config.toml
model = "contrastive image-text model"
dataset = "photos with spoken descriptions (Open Images, Localized Narratives)"
train_examples = 203450
image_size = 64
crop_scale_min = 0.5
horizontal_flip = true
translate = 0.06
cutout = 0.4
tokenizer = "word"
vocab_size = 4585
loss = "softmax"
embed_dim = 128
encoder_arch = "regnet"
encoder_norm = "batchnorm"
encoder_activation = "gelu"
encoder_channel_attention = "se"
encoder_drop_path = 0.1
encoder_depths = [2, 4, 2]
encoder_kernel_size = 3
encoder_stem = "deep"
encoder_widths = [80, 160, 320]
text_encoder_causal = true
text_encoder_width = 128
text_encoder_layers = 12
text_encoder_norm = "layernorm"
text_encoder_norm_position = "post"
text_encoder_activation = "swiglu"
text_encoder_mlp_ratio = 2
text_encoder_head_dim = 32
text_encoder_fused_qkv = false
text_encoder_bias = "all"
text_encoder_qk_norm = false
text_encoder_parallel_block = false
text_encoder_dropout = 0.1
text_encoder_inner_norm = false
text_encoder_positions = "sincos"
init = "torch_default"
residual_init = "zero_last"
optimizer = "soap"
beta2 = 0.999
learning_rate = 0.0032
beta1 = 0.95
shampoo_beta = 0.95
eps = 1e-08
precondition_frequency = 10
max_precond_dim = 512
one_sided = true
adamw_lr_other_params = 0.0015
max_grad_norm = 5.0
max_steps = 9700
batch_size = 256
epochs = 12.2
lr_schedule = "linear"
final_lr_fraction = 0
warmup_steps = 480
weight_decay = 0.05
adamw_weight_decay_other_params = 0.01
Rows from block 8 of the text encoder of a small contrastive image-text model, named by matrix and row number. Rows with one number belong to one neuron. Each number is 128 + 24 x the weight over its row's rms, rounded and kept within 0 to 255. All counts start at 0. Numbers have three digits each. After the name is the row's rms in percent of the matrix's.
After each neuron's rows are labels from the 100 texts, of 14848, where the neuron reaches its largest size: "tokens" is the input token at the peak. Only what is clearly more common there than usual is listed. The data: photos with spoken descriptions (Open Images, Localized Narratives).
# gate: MLP gate (text_encoder.blocks.8.mlp.gate.weight, 256x128), inputs 0-127
# fc1: MLP up (text_encoder.blocks.8.mlp.fc1.weight, 256x128), inputs 0-127
# fc2: MLP down (text_encoder.blocks.8.mlp.fc2.weight, 128x256, transposed), outputs 0-127

gate.76 112:160134148100155182178152138115139151129116131136154103163096123132135129147150115144160180165096125132121117110130142164101127101122113145127122109123098150107094135103118104115138173113156156113086161115151156088153123140150129115130191123131178131126177118129142118080115125125165131136118102115096156127132155075052116124157148111110120110164116128137119091152144145134113127134132
fc1.76 094:144108123107106095094112125138109120133107200164084143120158092131128104101109139082123122097146115116122091157145141081119130125105109127118156158172136107130156124113127122167096137156095098160133089111116154128144143131077151127142143150183125080086127103115140134104126086165117116124153116156140103105124137117092065146125154121124145124114147127121120153088097156135111136105118
fc2.76 094:160161146123102156108119126126107091156114132161120114105112121129155140133136114145122135151134126143137147167134104152104148141197192102088149124104091137180130132147100158110131140141138132100079158168145120161136135148125145139122127112148163149107142139118137131077106098087139133143184171140168118115106124134154082136143109138137134125168136109150092149116136163165112137101169
tokens: "ground"

gate.249 091:130126132141119107131135153121130110074133206169162166159171125095127115085072145122121142109061147153154116152159172082109120126110118060140128179124143109141122134096139103164138128128140146117119125097119092145147113158142128140154150099154143166099112136152133105097134103129140149138141104111121139124137112103114110126134091124113111127135114122151091090142098134121119109123154
fc1.249 099:127136105093140151144118095149129121123130176159137154118148149147160142150120110123162163153169124124116101124105180090124102134087096115117133126111122116157134121144129107137098104099087054180128168093161138094121113146152114121116133137136181110094095114119161122077098124126159134128171128105135113164159133135087131113154113111149159157086129111103124125125162121121120105125101
fc2.249 088:162150139143132145101086154153148125112121095174149138105102125130174135098115103100137096144106119103114143139127132094114147119170144126107130118124077099125118119119131163087100093161123105139144129106113076121107117127108102134139077122094199111147091139095148117109122157067141147166150118140142126114094137178133159110123096140125134115091134131120162122146134148100129145126079
tokens: "there"

gate.221 103:136109163127119114145101139113191137099119142155145114112142138140135116138142113169095111146096136115144124173160138148151114116141122114103092108133144155167135144135148114143158109083132171155105132165205064130150147101174113099088136109138092145151132130138137160151148107155137089160127168136133130123113089113097133116144167158115145117117135138129080147137157124104099109104119
fc1.221 092:118119160141120134156133150147123129128105065165158142128103089127116141086198136116141136154120140136153111121136145118143114101137140154119120140139132119120129116116059161121085130155156136124125120109134198153131096128155124135103105140127147143138116113128155094173112057161145124090125136105093125153159134135100123142131116164094144157146158109125193110147104146123112142121097
fc2.221 094:148132132107103092120123093150117109146061110126137142126112130136097165168105130147159127147105134102104150112194153124103126137125123131117136124150079145143124121146109104117158138148125145140112128113113075162142065123134103128126111178116116137138137090172129134144146146156084136126127162169127134150109144127156129139127111129104132126168154092130212087147150144131152155095130
tokens: "there"; "and"; "."; "can"

gate.216 107:118129113169076137155127121087166120150090117144148178139137178113138150136092150149123111141091085156094115140093133182105140138141153115147099129143131144144140115094116119112169144169102153133126152154116132070122119131143115138111154108125133105120120122153155141057154155129124128133079142096098117132104133115091107121119173114126090101146124141114147089126140158160118147108106
fc1.216 093:109143123124122114123127129135122119140138130089145098149094105141113109102086155135112162136183126118122101162102111110142104154125065110157122119090103139105116152104114132157104120119115135109191098113121097113147126087135132114136125146159104110088135172139175086098096113149111126105142159151119114126128132169121120139174137073160166159102136106092123130074160151115130137140100
fc2.216 097:136142120140102131164134113165102138118163124149133120086151144133180148117108124127169108121116128186132086145170092124086127161136138123080138149145116114132128103130133148127145172141116126145136099182150171156122162117105168125102096123147107103093070120137152116089144111115153142144153101158132111149130118153154119147189161119153094131157160132129109120127154137132106158165140
tokens: "ground"; "land"

gate.108 116:116124156092102111097150099138132126136135148112111114132108096078129173128080164117133147105099112156142152102178118115145125114111170095165108159090117159106143083150123116185121121079127079184112157129142162134119067177132106159162129124135131106149125099091118111131142146118145121153135133129105128098125129134147147124108099128141147093128134110130110114117102134136109104117083
fc1.108 110:079146120142079164137087148147120158142176109119099116160103084169142098130146111114123148152133114133110101148116157162129110139140131140127129097141138152129150171101063128109146135163117106104131103114170139082171105129096132091119123156127137123091114156144108162118158100115118121138135149141123150146132105129139093107156155092149124141077178173130134127088134140120132150153118
fc2.108 094:115118149120143123123088148154135185125145123134159121110108129126171137132108148187137095138132121181125129074119116139089133139169131136139114143085117164121180123149115172108109095172119127148135113085140119119117144116117103142140114136088116085120080157150108138125175116099121149121149118145157129172158133176116170119141114144098151131136132140121079143126075132108155108137117
tokens: "trees"

gate.228 103:129116163119141123119131142103134099109130153141118112126119123147164080091151112118123106132134132138127138123151168118093124115176152073146146109081134142138168138105152111107114126151149123121133118183118062183110168148154094149124114189147136154140166144163118143111135182169092131108121145121127169150149117095131146092150140119139113123129123129136093118128104135131072120139162
fc1.228 092:108129155110129150114121117189117080128181128160087130122114154109142117129173139114139133150148159122146109122125167106127108104137137123180097128109129109158139084106133180128095105113124130154139143140133141120096145079150116116090123094134111185142097100135122085081129146118098096116140097098135151142131145070125120100151107129094109102123104100132108088136151134155110124103154
fc2.228 117:148165113113115155127115129133138121141141115104126113149104132116178118080131107122142112124122110122103119150124109111124133121093122136136099095123108109141106070145163129163123131112097148155134145071089105127134157108119140076144136090101080160137087132118120105152101171140109103156131139158168117129130124146168126096128088109169101107100112140074082149095190136150127126129102
tokens: "there"; "see"; "can"

gate.194 103:116103094131095167109168119163126101140103111165070127120096150095148155082127144136158117131114101125166111125101121158157150125134152136126129146210133143127097167124114136117135118171104138139108125171111108113156104121135107110141141107119150182140159118144154145062150118160180150124139109130113117107097155125104126136121111129119137118091129116121152097098121130157133142125083
fc1.194 106:103141071141142121124122088102138112127094174193128109083147148092133185144133117147095121114070099125118126112109108158137161116100139149093101146111132104125141153099129110104131087097134134149123133150179112128124107125138130143104104063141109141134102107127147151155120129122149118136128119109116102131084154097125129104141131101106166121144106114128150106159102062141136100141116
fc2.194 126:115127101109158123146084184149123125133110106184143093114097153101096186111135108182119114146144147107131099106149176133099153108114109133113091112164094143119157130096141105140140136118091116116123122129159115119112132121104131127126133108111146062152129162107134126106154121066129127131120113146125151136091087096117144132140117119096149123126105138095192123118178124100151119128122
tokens: "<end>"; "ground"; "water"; "many"

gate.235 109:140084153158138147117123137143105108157151120147166152134097110190126124156125136147115138147102132115115078139198113088148109135097135092108092159126153073140147139130147109119136181152134172134139139082160086134125115141116142155074107126122129072149130129113113131088155135145114117113117124145116124110133128101122144117105143124148135159138163138094115125117182102132124147172106
fc1.235 100:133159100126125086109107108118138112114108193080142105111129139123122118134042095103095079113116098104092154122075123133155134126155119105119122139106114169115146117113181123141139095110105117110131128176165096116135146149106133111153117106128100123114152125145107149111151163086144105122135173079150103108116147100159133110111127131147132137111108108129125095107125109105151096142135
fc2.235 091:129127150133138130119084150164151130095151140167156107146097123122120165095109120072110159145127091137112101093058141169144085128127089152155131143151138137109108143124142106172117137120115074117126097100191139116103136133120107126157116120153117121107156115108128129067157097121156151101156142105084146099164158104103101139142135129119136131136132140122114152116119138108098148156119
tokens: "few"; "dry"

gate.35 084:089119085149127109139107104101121095122115119178155118161149124142126158106123128126109118145159118137122147145133121192135162119091142154163149114153124137141159128102109140101174117153121130146101162200146100142131115096134152120088126099135165111166153101126136126158150121106164129175109169123136123135086112077129146118129128144135149176151095136134107134120151154162141128146078
fc1.35 086:099102136134124155136147092139109090118081150105099112104106109130107146137158119144144131150124114095135107119095151081176090115090130115156111128125175132113113142125094123101110148171118169100144140090136145112083111122119124087127151076108132120091108141099110115094135099131138148097109165127107138161175123124087132111137107091107086147112113147134174103138141115146115121114179
fc2.35 091:135142173157109147133152135124156126137116101125140125159146120165176105144133113155100144090103148135109120131165130108090118148180172162170155075124133127153134114082113096102133114164155118156106140096110120117099080099155122146126117075091107114141158143168153101128092107123102114119087150124114136134123123142155125093155156107152159115106126107125117151097150131139079125100121
tokens: "red"; "banner"; "water"

gate.86 096:141095160176125128084150143109118118134143137135149137129108108159145139143120156143157116106108124141141115107129134161123134142127148097138136138144103148148130143112107081154141131125198129119062183125162101136122101124156146110181136102155111127163161119130137117099125109125212110150117118133116133141094143085167143126148155118134141141150113098162180131122087168119131141151102
fc1.86 101:134118138106115083100133100134116117072098149175103096124101145150126096107109125124108116131087136159167126124153161127104101155122179181145119144101123120141148135104134153082112132081140119168132169122124153188120118129107135139121146084139085126139139089149148085151150102162110108130127096116118113092126161147143146124122128115102161120116111138123126122137170150165090116086122
fc2.86 103:111150120141145127158091154140125070156130142153134108104115116108128148135134129177112162135145134122163150151124122151144105105145171099084143095114135126123164120091098078058175130076170121146169128107146149140170154176118146124155148130159122124105154146107136131102129078112131093105125121142127133126149125111124127126166121138103134097119098110151104119120104124108137135186120
tokens: "people"; "persons"

gate.246 089:129098144131131099126140120159156139105125183118124130162126102111127128132129165161203147125141169136112105137111142102124103143117148168128131136163102083092140113122158119105152170137128118182158166115142113134126098154133134130125172114121137126146147081117119111128100056116124145125149122169142150140123121142126147101097094123147097142142119172094123133115152167176100118107086
fc1.246 089:155171187133148173123119086131108137145101151164119167162138124127135121125150161118123112113099108126126119127105201098116128136132148132093108103104114169128162167178123073128119117104160158134123129153123159108125140131080131167146129105104137100164149155130112115155144128143133125092142142154125100151143129108127148116148147122121101114114099168121147160200138131159101111129134
fc2.246 082:118139123111098151143118132152117128142185114168117115120127140094131144113150111150144114143149156136115116104131126143142148098095173123146121103124126157093132188140143159104144155125154129155158136176143139160165114169104124151129158147139179162101195107114166115131145088108129083101124131161121134129145136125150139168144162141087124155146120139098108127092168171140101123148160
tokens: "red"; "pink"; "are"

gate.27 094:145164127133123137125117167092124139121158102089117117100100114148122105112025120090140130136077146143142116128116112143130143131159166086132146137115121156146132169117083111136127124145141099129179150152127185178118090105104131073168124154142134100125146159157121117132150152122151118137143143109112150114112117153128134130158116131129092144081160112106133142117129110133093147135121
fc1.27 086:131105123097091128144162163156133135136077173145118117144135157126148111115125134123162133101102099200126132110106139125122083122132107100122112115137138166140144152110093136127180144165071069167154151129146129135156150109160166133113122140114154148123114109124137160126137092088080131127137097128075147123135166146152144136071157140131107105117133138123121129137106130156136095111149
fc2.27 104:092096149118136122116134102133157124117084133093098076126167142117110131144153134129103107140129160138144106128142146103093109148110124092136090111113117099091098122101096098130093104100169119103128144137136071092121076150127143109124122116102112126084121077105142135105111110164180103134129128107128114112142105110172100106133191134157110137134149127135136153084096108149144099106116
tokens: "trees"; "green"; "flowers"; "at"

gate.52 093:141122174134098128144094087157117131102161156126131129169086123163100143151127173172082107121119124136109155133201146140148102150147162145133111130111152104160112094106129093166121134096154161130107113146136125126175122122145114124128131165145116155171151148143117137101152110153119093125168119152135144130146151125158136114107101105131109112165087130116114083124153133137152091126082
fc1.52 125:096111127142151142138123188092126122131127110143084127158116141149157120140201127146149166134130137110164135169140126129115149144153158095155168140127104123130102113149095117128131106132114147144077141087122144160113140150126103149120157144127144165100132105137127198151108158130122137122119166103138112132142125120081104122143138175077091155102131139144154108099071153106109127122107
fc2.52 089:101076153154159142147137164051156152118107147102097129125135108134144115168102143134146141147138150104167135119135097108090115133140165163172131145139129091123109124130143135111104125154100167133092113084106131127137076119082135142128140115153119114139142123157122131193151138144113116113127137109129165120107150105101117128142135114132170199120107130122174139119121116093136128105088
tokens: "<end>"; "."

gate.144 093:123094199137092143105135106118121075123123158079173110123157142087127139166141100125141072132085109096103116131123139171134148114160112133158130091103139121168118106147091095159146103137147132134123087181148094154119169114136115141093123128137126153122161100115115109106148147106119140131095083134115124112099117113093107120093144145119099094138113139143144161136107115122141112127140
fc1.144 102:106072168121138159114130118133094096115119081156136141138137098097139113146203128121097158121159136131142134127125078139087115136111121118119103135124133097125110114129125109125099119132115115126151088131140087129137154132138119141127087158109095151128126154077118152122108097147125087125101061146144126120156161110092102161094129166089146131103099124127107148090091116076148130132128
fc2.144 113:151128169151120134136117148093099100144125132098108123158134126094088160118109140137139133175138133176134132159117082152146149106159123111096105156101108115117111143106163116146122116115126109145144143109100125160081150104131143095136134141131130065133127073137137132126123132053086099148112113144155115124117103115148151163117132112164097126139122161204127112110106134162151140120091
tokens: "is"; "there"

gate.101 101:117133115135129134127120118119129098133156181122156168093120132123110107166135105136130134129107120131153144104167115123121103098147157113148110130102140098142164144105136171155142119120107194133142145142117202143140082138165111119165149136111145143155164132136125139081137098130172123147121179116142140151099134057109150105123111143114115131138107137140100101116201110130150131164131
fc1.101 089:133130073119129151145124142135149112133160187145144137130092146086137144140104144171148131127176136141159155132098109144110126124164133121100137117170147153094126161130137106143125149142134135125143116114106164091142090136088127089176179139124162163129106119143135156133112150115093163127138117177127162095127132141145116119170104117166119128118138115096135099104205141128146114162101
fc2.101 120:109141160139138174119130122151152121147124149131144125164147130139141138138151156145104122128113109097127129127114103160075131137125148119151155113130138144102131117155137125112111108164111155148133128101088190141153224123042107149150157122121158136108163139148125139118121116134133104109129153146141140144077153116070127142112143137109095163118136132142089112081147145141104132103154
tokens: "trees"; "at"

gate.43 103:101108157138108120129176091166097104084144180152113135127079105071143114110091170125104102137084125132128105124130075119164122124113138157101118143079116098120130103122135112122126135150163120125160141156124092119129120112124105114091069127115108113174155146126088104118145128102108092140111094152121136116121122091159128107086073149135170133126145133112144109125135107136126127142130
fc1.43 113:093106114131168150130106124134117156115134166132125102132129117089162126100202124134108152151140156113158143136174172110096130113144112149152112117147108107130119152146097105094131139123129097125140160106102134155098154138135119088131141170110092131134113137122139124140118109161083137127120147134172154140125108083102100133175155165113098144138121098140126145080062109137111078146155
fc2.43 103:168090131125117146136122120122121159167111170116132163150163101128138121137100166118173143133082153108134158136128123105135128169144139116147119141172075088101095085146123125112095146134117114131097079072107137117096145116078139167162141093114119098113130117138126145165162132165146159152132129108149147118123152149100155135164138103124128153141100125111114181132095132157123145124102
tokens: "is"; "."; "dress"

gate.136 099:137103124131165100085126121121191100128128152174171116074134120145108170095138123119142118111079120121145113136138123105145105130140158048116127116117154110135129112105157157154117141111143149131093149138157148131134075125151142156158110139110147115135173105147136094158153124130167114141120100091140116147178142142142118116141135135138134132150104087170089111145097108116121083132138
fc1.136 118:161153147130157123091135114137122120135092145122135112137087125139116122168073148129104153147143146099153137148175172106125126154131129162163131123137155144129137103107120147161105092116140103173138159119098197116102156153107151138171153103180118139133121118129157125123086141171158130149127133142119133133087144184125161157166119140127173129133145088136143140131135122109095135080134
fc2.136 102:110113103121124121108105119144060070155167089166122132128123123093125161107160142107098123134114105079121131156158124165158180153128142143123114156134101123100098127119086157128143137137170126145129136094137170118116154149163121083132147124153121164137174124097161155109131136137094151081096135154135120131109123138091142121133093134108161134160096131143179113132154107131114125136122
tokens: "trees"; "at"

gate.30 107:125071156128080111097133118148129127134120151140156166102094127139078153138097125127136139100129140128117152139146146128172106120154143177115129136102188107090143111083129118124146122120153119137081178141154123134141131178140105097110123120155144152127185118132115085121081142123167127134128154181123135103124161094117130117136099136125142131113076087156099104124139154116139101136137
fc1.30 104:173127140148094138101147106114151167161115219121136126115179119156145155126099112134134121104118103146105138154092149123142163125192077127115155145102128100119125136133117134111145108135086134133130103100109097172101142116135120154147111176119116109141186116131129117103107117073112131111115140114156152103127128123165120121147142116142090114115124130126130149149098089113170121158147
fc2.30 109:134100121144114119122132143153143137099095167145126127138150136162137119142092093164117138103141110135127123117119182133202103119122142139120135143099148158111110112155136124165129158113121105095112109102161171113110176107153145123168145138138139148056151144129114109084131105136194150091126140102114117129173173126162153159110114128130138161115124133098108138125077123098161121132134
tokens: "<end>"

gate.21 103:125099121155123146142167150108126135140140126130155169118121130126105155120169154093138205131151134145133102125105144111169122135130110115133104151125184138155096150088126109149152147115163165137140145109118125089133150118178122087106120156129190116135168122112117154147127111143113138110121084144076144167138132142086137128100136122146160145119090139133129113090127140098162093155083
fc1.21 099:128138142142126125136103096108111173111103161145118119170115067154092137137101125137140090093097106111099154112108137148083134102122124156126154146101094160092162107118084102094141166132137090139109125133114133123119132120108134107109101093146154144107116108138149100139117110068146092143129181117093108086134132095154140146104136101118140154132119136141144135115125142152054162115115
fc2.21 105:139137116160112080140118134147129084153107172126123132120103131152128107137080148145129154121117145133148134140117116198100109141140114129111197128107117124105147096125118093103123136096165062112115117097146164122107156125115120158165162130167140088075126087133132126116114115105145142106115133127095134085169127061103173138108146130107137134124143109128111117116109115143090127121125
tokens: "ground"; "objects"; "wooden"

gate.175 101:135149106133128132112102101131146117137126096123158167152151143128173141108082140134173099166049147106127138124134166132103113108161142081148132169139131103135135146089148135149158181096159143165166103121167132146136078148162111144123100165129115167171136099115155157150129122143169114156125160150137106123156135143120125099153115156125148147136114128130125125130127132104101096147124
fc1.175 100:124098129118123085102121093192149098144138091142097154168089140152187127134160150113150123119081148098121145121083125139124126149122119112107115123126141109113112121123117128103168157106123135158111114148148101123092117117143099159068122136100117096122101156120115156166109172121137115107092121148121086106153136086108134131108128188121151133103080109130125135115145140080156133133119
fc2.175 109:122108136101082148126144107126160122161105113117101143136142167150145112172103135127150131087170159119134165065086094127106095148121139158180151119119129152160118099100118109128113092086108153091137094144126141143116102092131152079128093098078128138151117126122111099175126134153157147155135165092098120116137137127105123091105112141111122112145144115134089148151155123139131151139128
tokens: "tree"

gate.169 105:127095120135120129142126115147122112071122126184142137130144139147141132116079129096090126117088135149129110124173107110137159131148172114138119106141160158148097119091114143150133132089133150144120110146136151147163080149193117120127173103085168196117157149100124113128113100094085125110140147095116114129110137135116142133116137137139108142153096151149107096140095118113152116119183
fc1.169 104:109098116153174110126148094122136145157139125081182118130093136117146126120080146090161135125117109081133161144115137165125114158153111134100128108134135171141128106088106170121103126175130124120137111098126156125137169114126125161167123170174116091141174152090101126127120123105132127111129141155114124157124105113134136116141143125128188141146098159130189116123099124132107156159091
fc2.169 087:101100098170133128074154073104173166126111162101151120147128167144128104135137116140140168114140159113101173135126134152131147114125132149136115106126133121128112151118116143138106133145102141135113061131117089111171124124118135126119121125121109141117073136129161098039132138129158134080167133146121145132111113152121118135146157152085116148142131149113121066154104161126124134149146
tokens: "there"; "and"

gate.251 101:119122153125086128105144118121118112110108106121133143133126134124112123083104140114157114122151129154090146142127137146095117143186158052103124131128161124122113140104103088122105096148143126089088117139167164130133034125139146135176065127192128117138135117129092114128117091147157124106105131113118139128108124116100126119101115122124142125100137132119127125105168148145100153100092
fc1.251 103:158134121142116131122167157125148158130158063113153087151152106123111117110155105151160122112146149117141128109090119172118098131116084106116165123138128100128130123150181130136117155132151153104164107125160131124108106165145137156139086169134145134133105132120150135172165120129109135141124099127104115144115115206137115130152129121156138145095196123110116146164121115104102090132175
fc2.251 120:153145144114145058140122135129139178105133143123125075114140130113119147124109121132124101116161122101141107140160125099111128119133071118139120107119101126125100150099169102152154191154089108151090101128135138119121136114101163075099172128136097137096114152120144109092158123089116131126137094142102145126071165157173151147117115120085162136145137127152110132151154127115138108120157
tokens: "stage"; "road"; "lights"; "guitar"

gate.13 100:087139079168162114104122148145101149126109132139103153119104136110130100127152125120159132122142168147159113124180137163148085115126206156136120137164153191136100162132141130146076111153110099116144107103185154156132112105139118124118114129125161136113137124122123121107149115087135143113138129187119156134147121122119143110121147116170139142109154145143129158108145150186146128108105
fc1.13 103:133101144129118130121129095119083117139128119154115089121141138101161103132163146117076087152130096116117136145121106123149147104081131086098110100087144127151151091165088123140159111150103147125112156182117109105118143163152150115095131130153138124084103120131134138175124188139171122132080137101159087133105131126086127164104156123127108128177120105094122121102136132114123115148139
fc2.13 095:094164152121110116140114106165122112125102114138138142117101144113139131190125129119111132162156149137144107098132133136091126147153133145149145161120156096154135105143101158177158151135122138109148117158160123133142098145106142119104118125127198119108154091071143125126126163042118089108125120147154145105134129131091112129150152112074081095128119136094155103122116137135104120113157
tokens: "red"; "sky"; "blue"; "black"

gate.73 111:148108123125137128104122162122136125154086104143157111111112109103149164098152159098143114127100117104103134134111128150144122154153094103199121100175101129123117157140172118088155128144135132124071179190121121138149135143137100123109172118123145155152183114151117097136108171099107155155098109116120123125131168099113137118124146141141132129139086111182103127155144133141144118148148
fc1.73 106:111091150128124113126145093112146172113099106108121166123108122120128121132216124122100112144116116154127144173133137139126170133124110132105117113141087094114124120108119151107148127155125093150103128161127118144103118148176112124100166114077126146125191172117151114130127121086148105149086154115129135145113124112144156145127122147124093135166113128154140081116197130135173150138142
fc2.73 113:075144149147134143157113147139145170116112131129133101154122121095088139124109156169115098175135126129154144098103148123141146141091061141109132103133150162158143146133150142142128108141090162103156133091120117092104106107115120095158106104151131095140127167112118120183159135134126115117134103066137110165135126139097106123108125148122120116083146143106203104111140145122159127131116
tokens: "ground"

gate.102 104:084097149122124089105170130158150083122118147139160150154142133151159126145142188092127156142094156146156121159156151139106090126116131131156087115094150123146130120091156153113152113129165134139113185126135117138134143149164108142092117105127148142113119118151119122127143165084125128157127039114148135152135146117120135096147112133132119157158138119116126116120106162180096113152141
fc1.102 093:116110163146138152120151126136153099105120085129114141160099133142151134110201130134164134143106120126124132116126121124085136103118135183136117131157143145099156140125132114079139185133144141135137160114170156151128087141160153067096137096100121158138096160084111125145127111178143110115123102162080138110150160091134118122129131165129148132162140108107095107132107134094136096138150
fc2.102 104:117111143142110082152128132119158114100104104130158122171162151125069106141156166109175126138131112166144130146123124122161156117075084109180139094131142118112129120141131146127123143133147133122124109084141124131111099161112092157108052156145120086115108116136108110148138141109080123144124142076085135127129118118126128162131116154092094129154131108126174121115110155097143146111151
tokens: "ground"; "stones"

gate.23 088:141157160173155135108117158113166125123143108118150164134110137098153133111179159134139150118056130135089118121136136099125118160110106139124123116131166125120165124081161155122134147133061112125161164146129114106117096108163099135111130112139118113166109126171130183156144131113093181167142134130110124132146127113067132112136122159111151140098098132084140139109127148131099132119130
fc1.23 095:102116110137135127127156107152146119107117083122116195134152109130144121160145140088111190133098102150155116168134118109108123114117097154140133143120082112107149157135154136118170136099093101157145148135129130149145114158126136139114140121104156132138128148109140165147122123108100085138117145104126156156095097126143149121152146117159175147110110121144167178076168173149122086135080
fc2.23 094:090092168114104153120084115119183111138132138121144165108123125121143105120098147084119160143139132129164147125104148140148136110121109125140117096161147100150093124137187093152090116132114157140136109090129142113137201126094143090161109127111133147122111152177106103176136120098141136168108141104155132122168159128120132117129126130084091166141111108099162150122141133116138155131154
tokens: "ground"; "tree"

gate.161 083:109138177152102123135156124129117106140123071160123101162110104101120131103104167152154155133064132137107120127119138122153128131132161088135096097123112116137137133112131167166133100139126148163127150145135149112150110123139151158143088147146123160145122130129125129107104109120215105141151141143088115117168084193097119096125155103143085111116157134098124106155134142154111142117143
fc1.161 094:122112115150140093110125127147104152144121171105120130126104138095083163129116113133120143114147144145123136159169078116142151151123128186126167114114113184113110103146146121159113153125104130147115171143118141149121115097107121112210161117087104129139134169148130152111123116149142118120138184129169153138126148174176157160156126164151116093118148157115140147132088153127139125119123
fc2.161 114:154149178103160123132147124151077131093138145143147100143115100091142133087098120104129119121114133116128109153135140126137145127098079122113105132090126099145103103115164156171122140158168128145137119132143131117093199117099137164106147102152149118143119114138141141108115134089159138088148139118105113117076087145149124132109118153159087147144122155136142127138168116096080076091137
tokens: "tree"; "leaves"

gate.7 091:142090141148109128120127122138161139116168129116162132175114094090144161112111156148138155163116140090136145138128159133154100181098116143109108146091124127181142132135158061140179089106141140119150138087099127107158094131147128144189148105126128146175144111113133125146115138174102115132124109114161121115131118129099147121105132077139165084145133122152156148157153141111126117129133
fc1.7 106:142141123106145088086158112156120120127125055153102133117101081104123084134136140103156119142152110145159151130157111158174140109119148137133120144161141136124104110102130141162134102154137152111103113162150100135135101157101103134084145150145122175109154116115168107141145164098191143100100120123139131124099132108130130113128131146148141129111151143164169139171160123151166110175106
fc2.7 104:174128117144160088135155139162130126131160085101141144138111117174093143185136159101137085140128132132101134103176144105092146172127133118132131142125144134089134150115128069152138167177119104158132136122123150119123115105153147123106159152105097144143118144114151157089124164163092121137099138150098106159127138115145156122152124172119146119162139113182111139134094129167121134164129
tokens: "people"; "persons"

gate.138 095:125118167138120108127135133130112120148168164127168140175113167111112142117101173125177141106103110122134152124125132147103166127153152083121132109120096139151114155117099141143100149144148131143099109159143118128135102115159134115158166150136146177128143175114124157123124164133161117115075150138095106128096151164109140152113141144120086109146176126142069144151113099086097097169116
fc1.138 082:114131197110125131103134115110101130134111016111167107117121103130152104126153102080101093134125156098162135123180076127111137118125143127143116114127120099141148092134102157144152116104166125147110162118116126144132114140135132126097115111126131169113136131148158127150132105118163115146119151132140127144139135110110136143161130156111170162152120149090181139109171154133103102127120
fc2.138 080:145093172171154143125124126117143127149136116136111121156112143140121134123095148124148140148157145122121122137168130155114135124195136157143127122157124127128137132119147175146141168161086125149126132138164155150163132142114096171130118142168164117122099136131138164187124142131046123110127104133134117134152139110140161152158069144119160139141124183153188149123157152129133109155134
tokens: "tree"; "leaves"

gate.230 114:133148145165118123141151153115128147119128181116108148151136113130113134147106124109128142154076104103161132128114061165119139140179161097121145126126149117145134127098100123114152131161175119166182112141155161128167099144079156087166128112155143150148149132133094188097144131111185141108094159152116129100122121098114151118138111117149085128136119110125109126115153142119159134132131
fc1.230 104:124139122147156129094136134149104148178172151081154149105131135143131141118052175116085142114169095130166132121120129131125117126121083109139136130151115142176114167081125127152135136154074143129156127089136167105125156120096104146184140148177131106147115154130100114134136128156123114145149102127133160135090129126145157121127104121117140142119170116131114130108098111129124160142076
fc2.230 087:094158105109142149130091111165127096123138111117127114131118137118150136107186160129109095119139163144178124118151160146145170106117139133124144113145128160118140129127116162103149101162087128111160135108147135117129232175140111163137150116087164153160126161162145135079146143122171122150123118096126157132097132139139138085124131095116141147121134133134083134127116119138133157149120
tokens: "trees"; "at"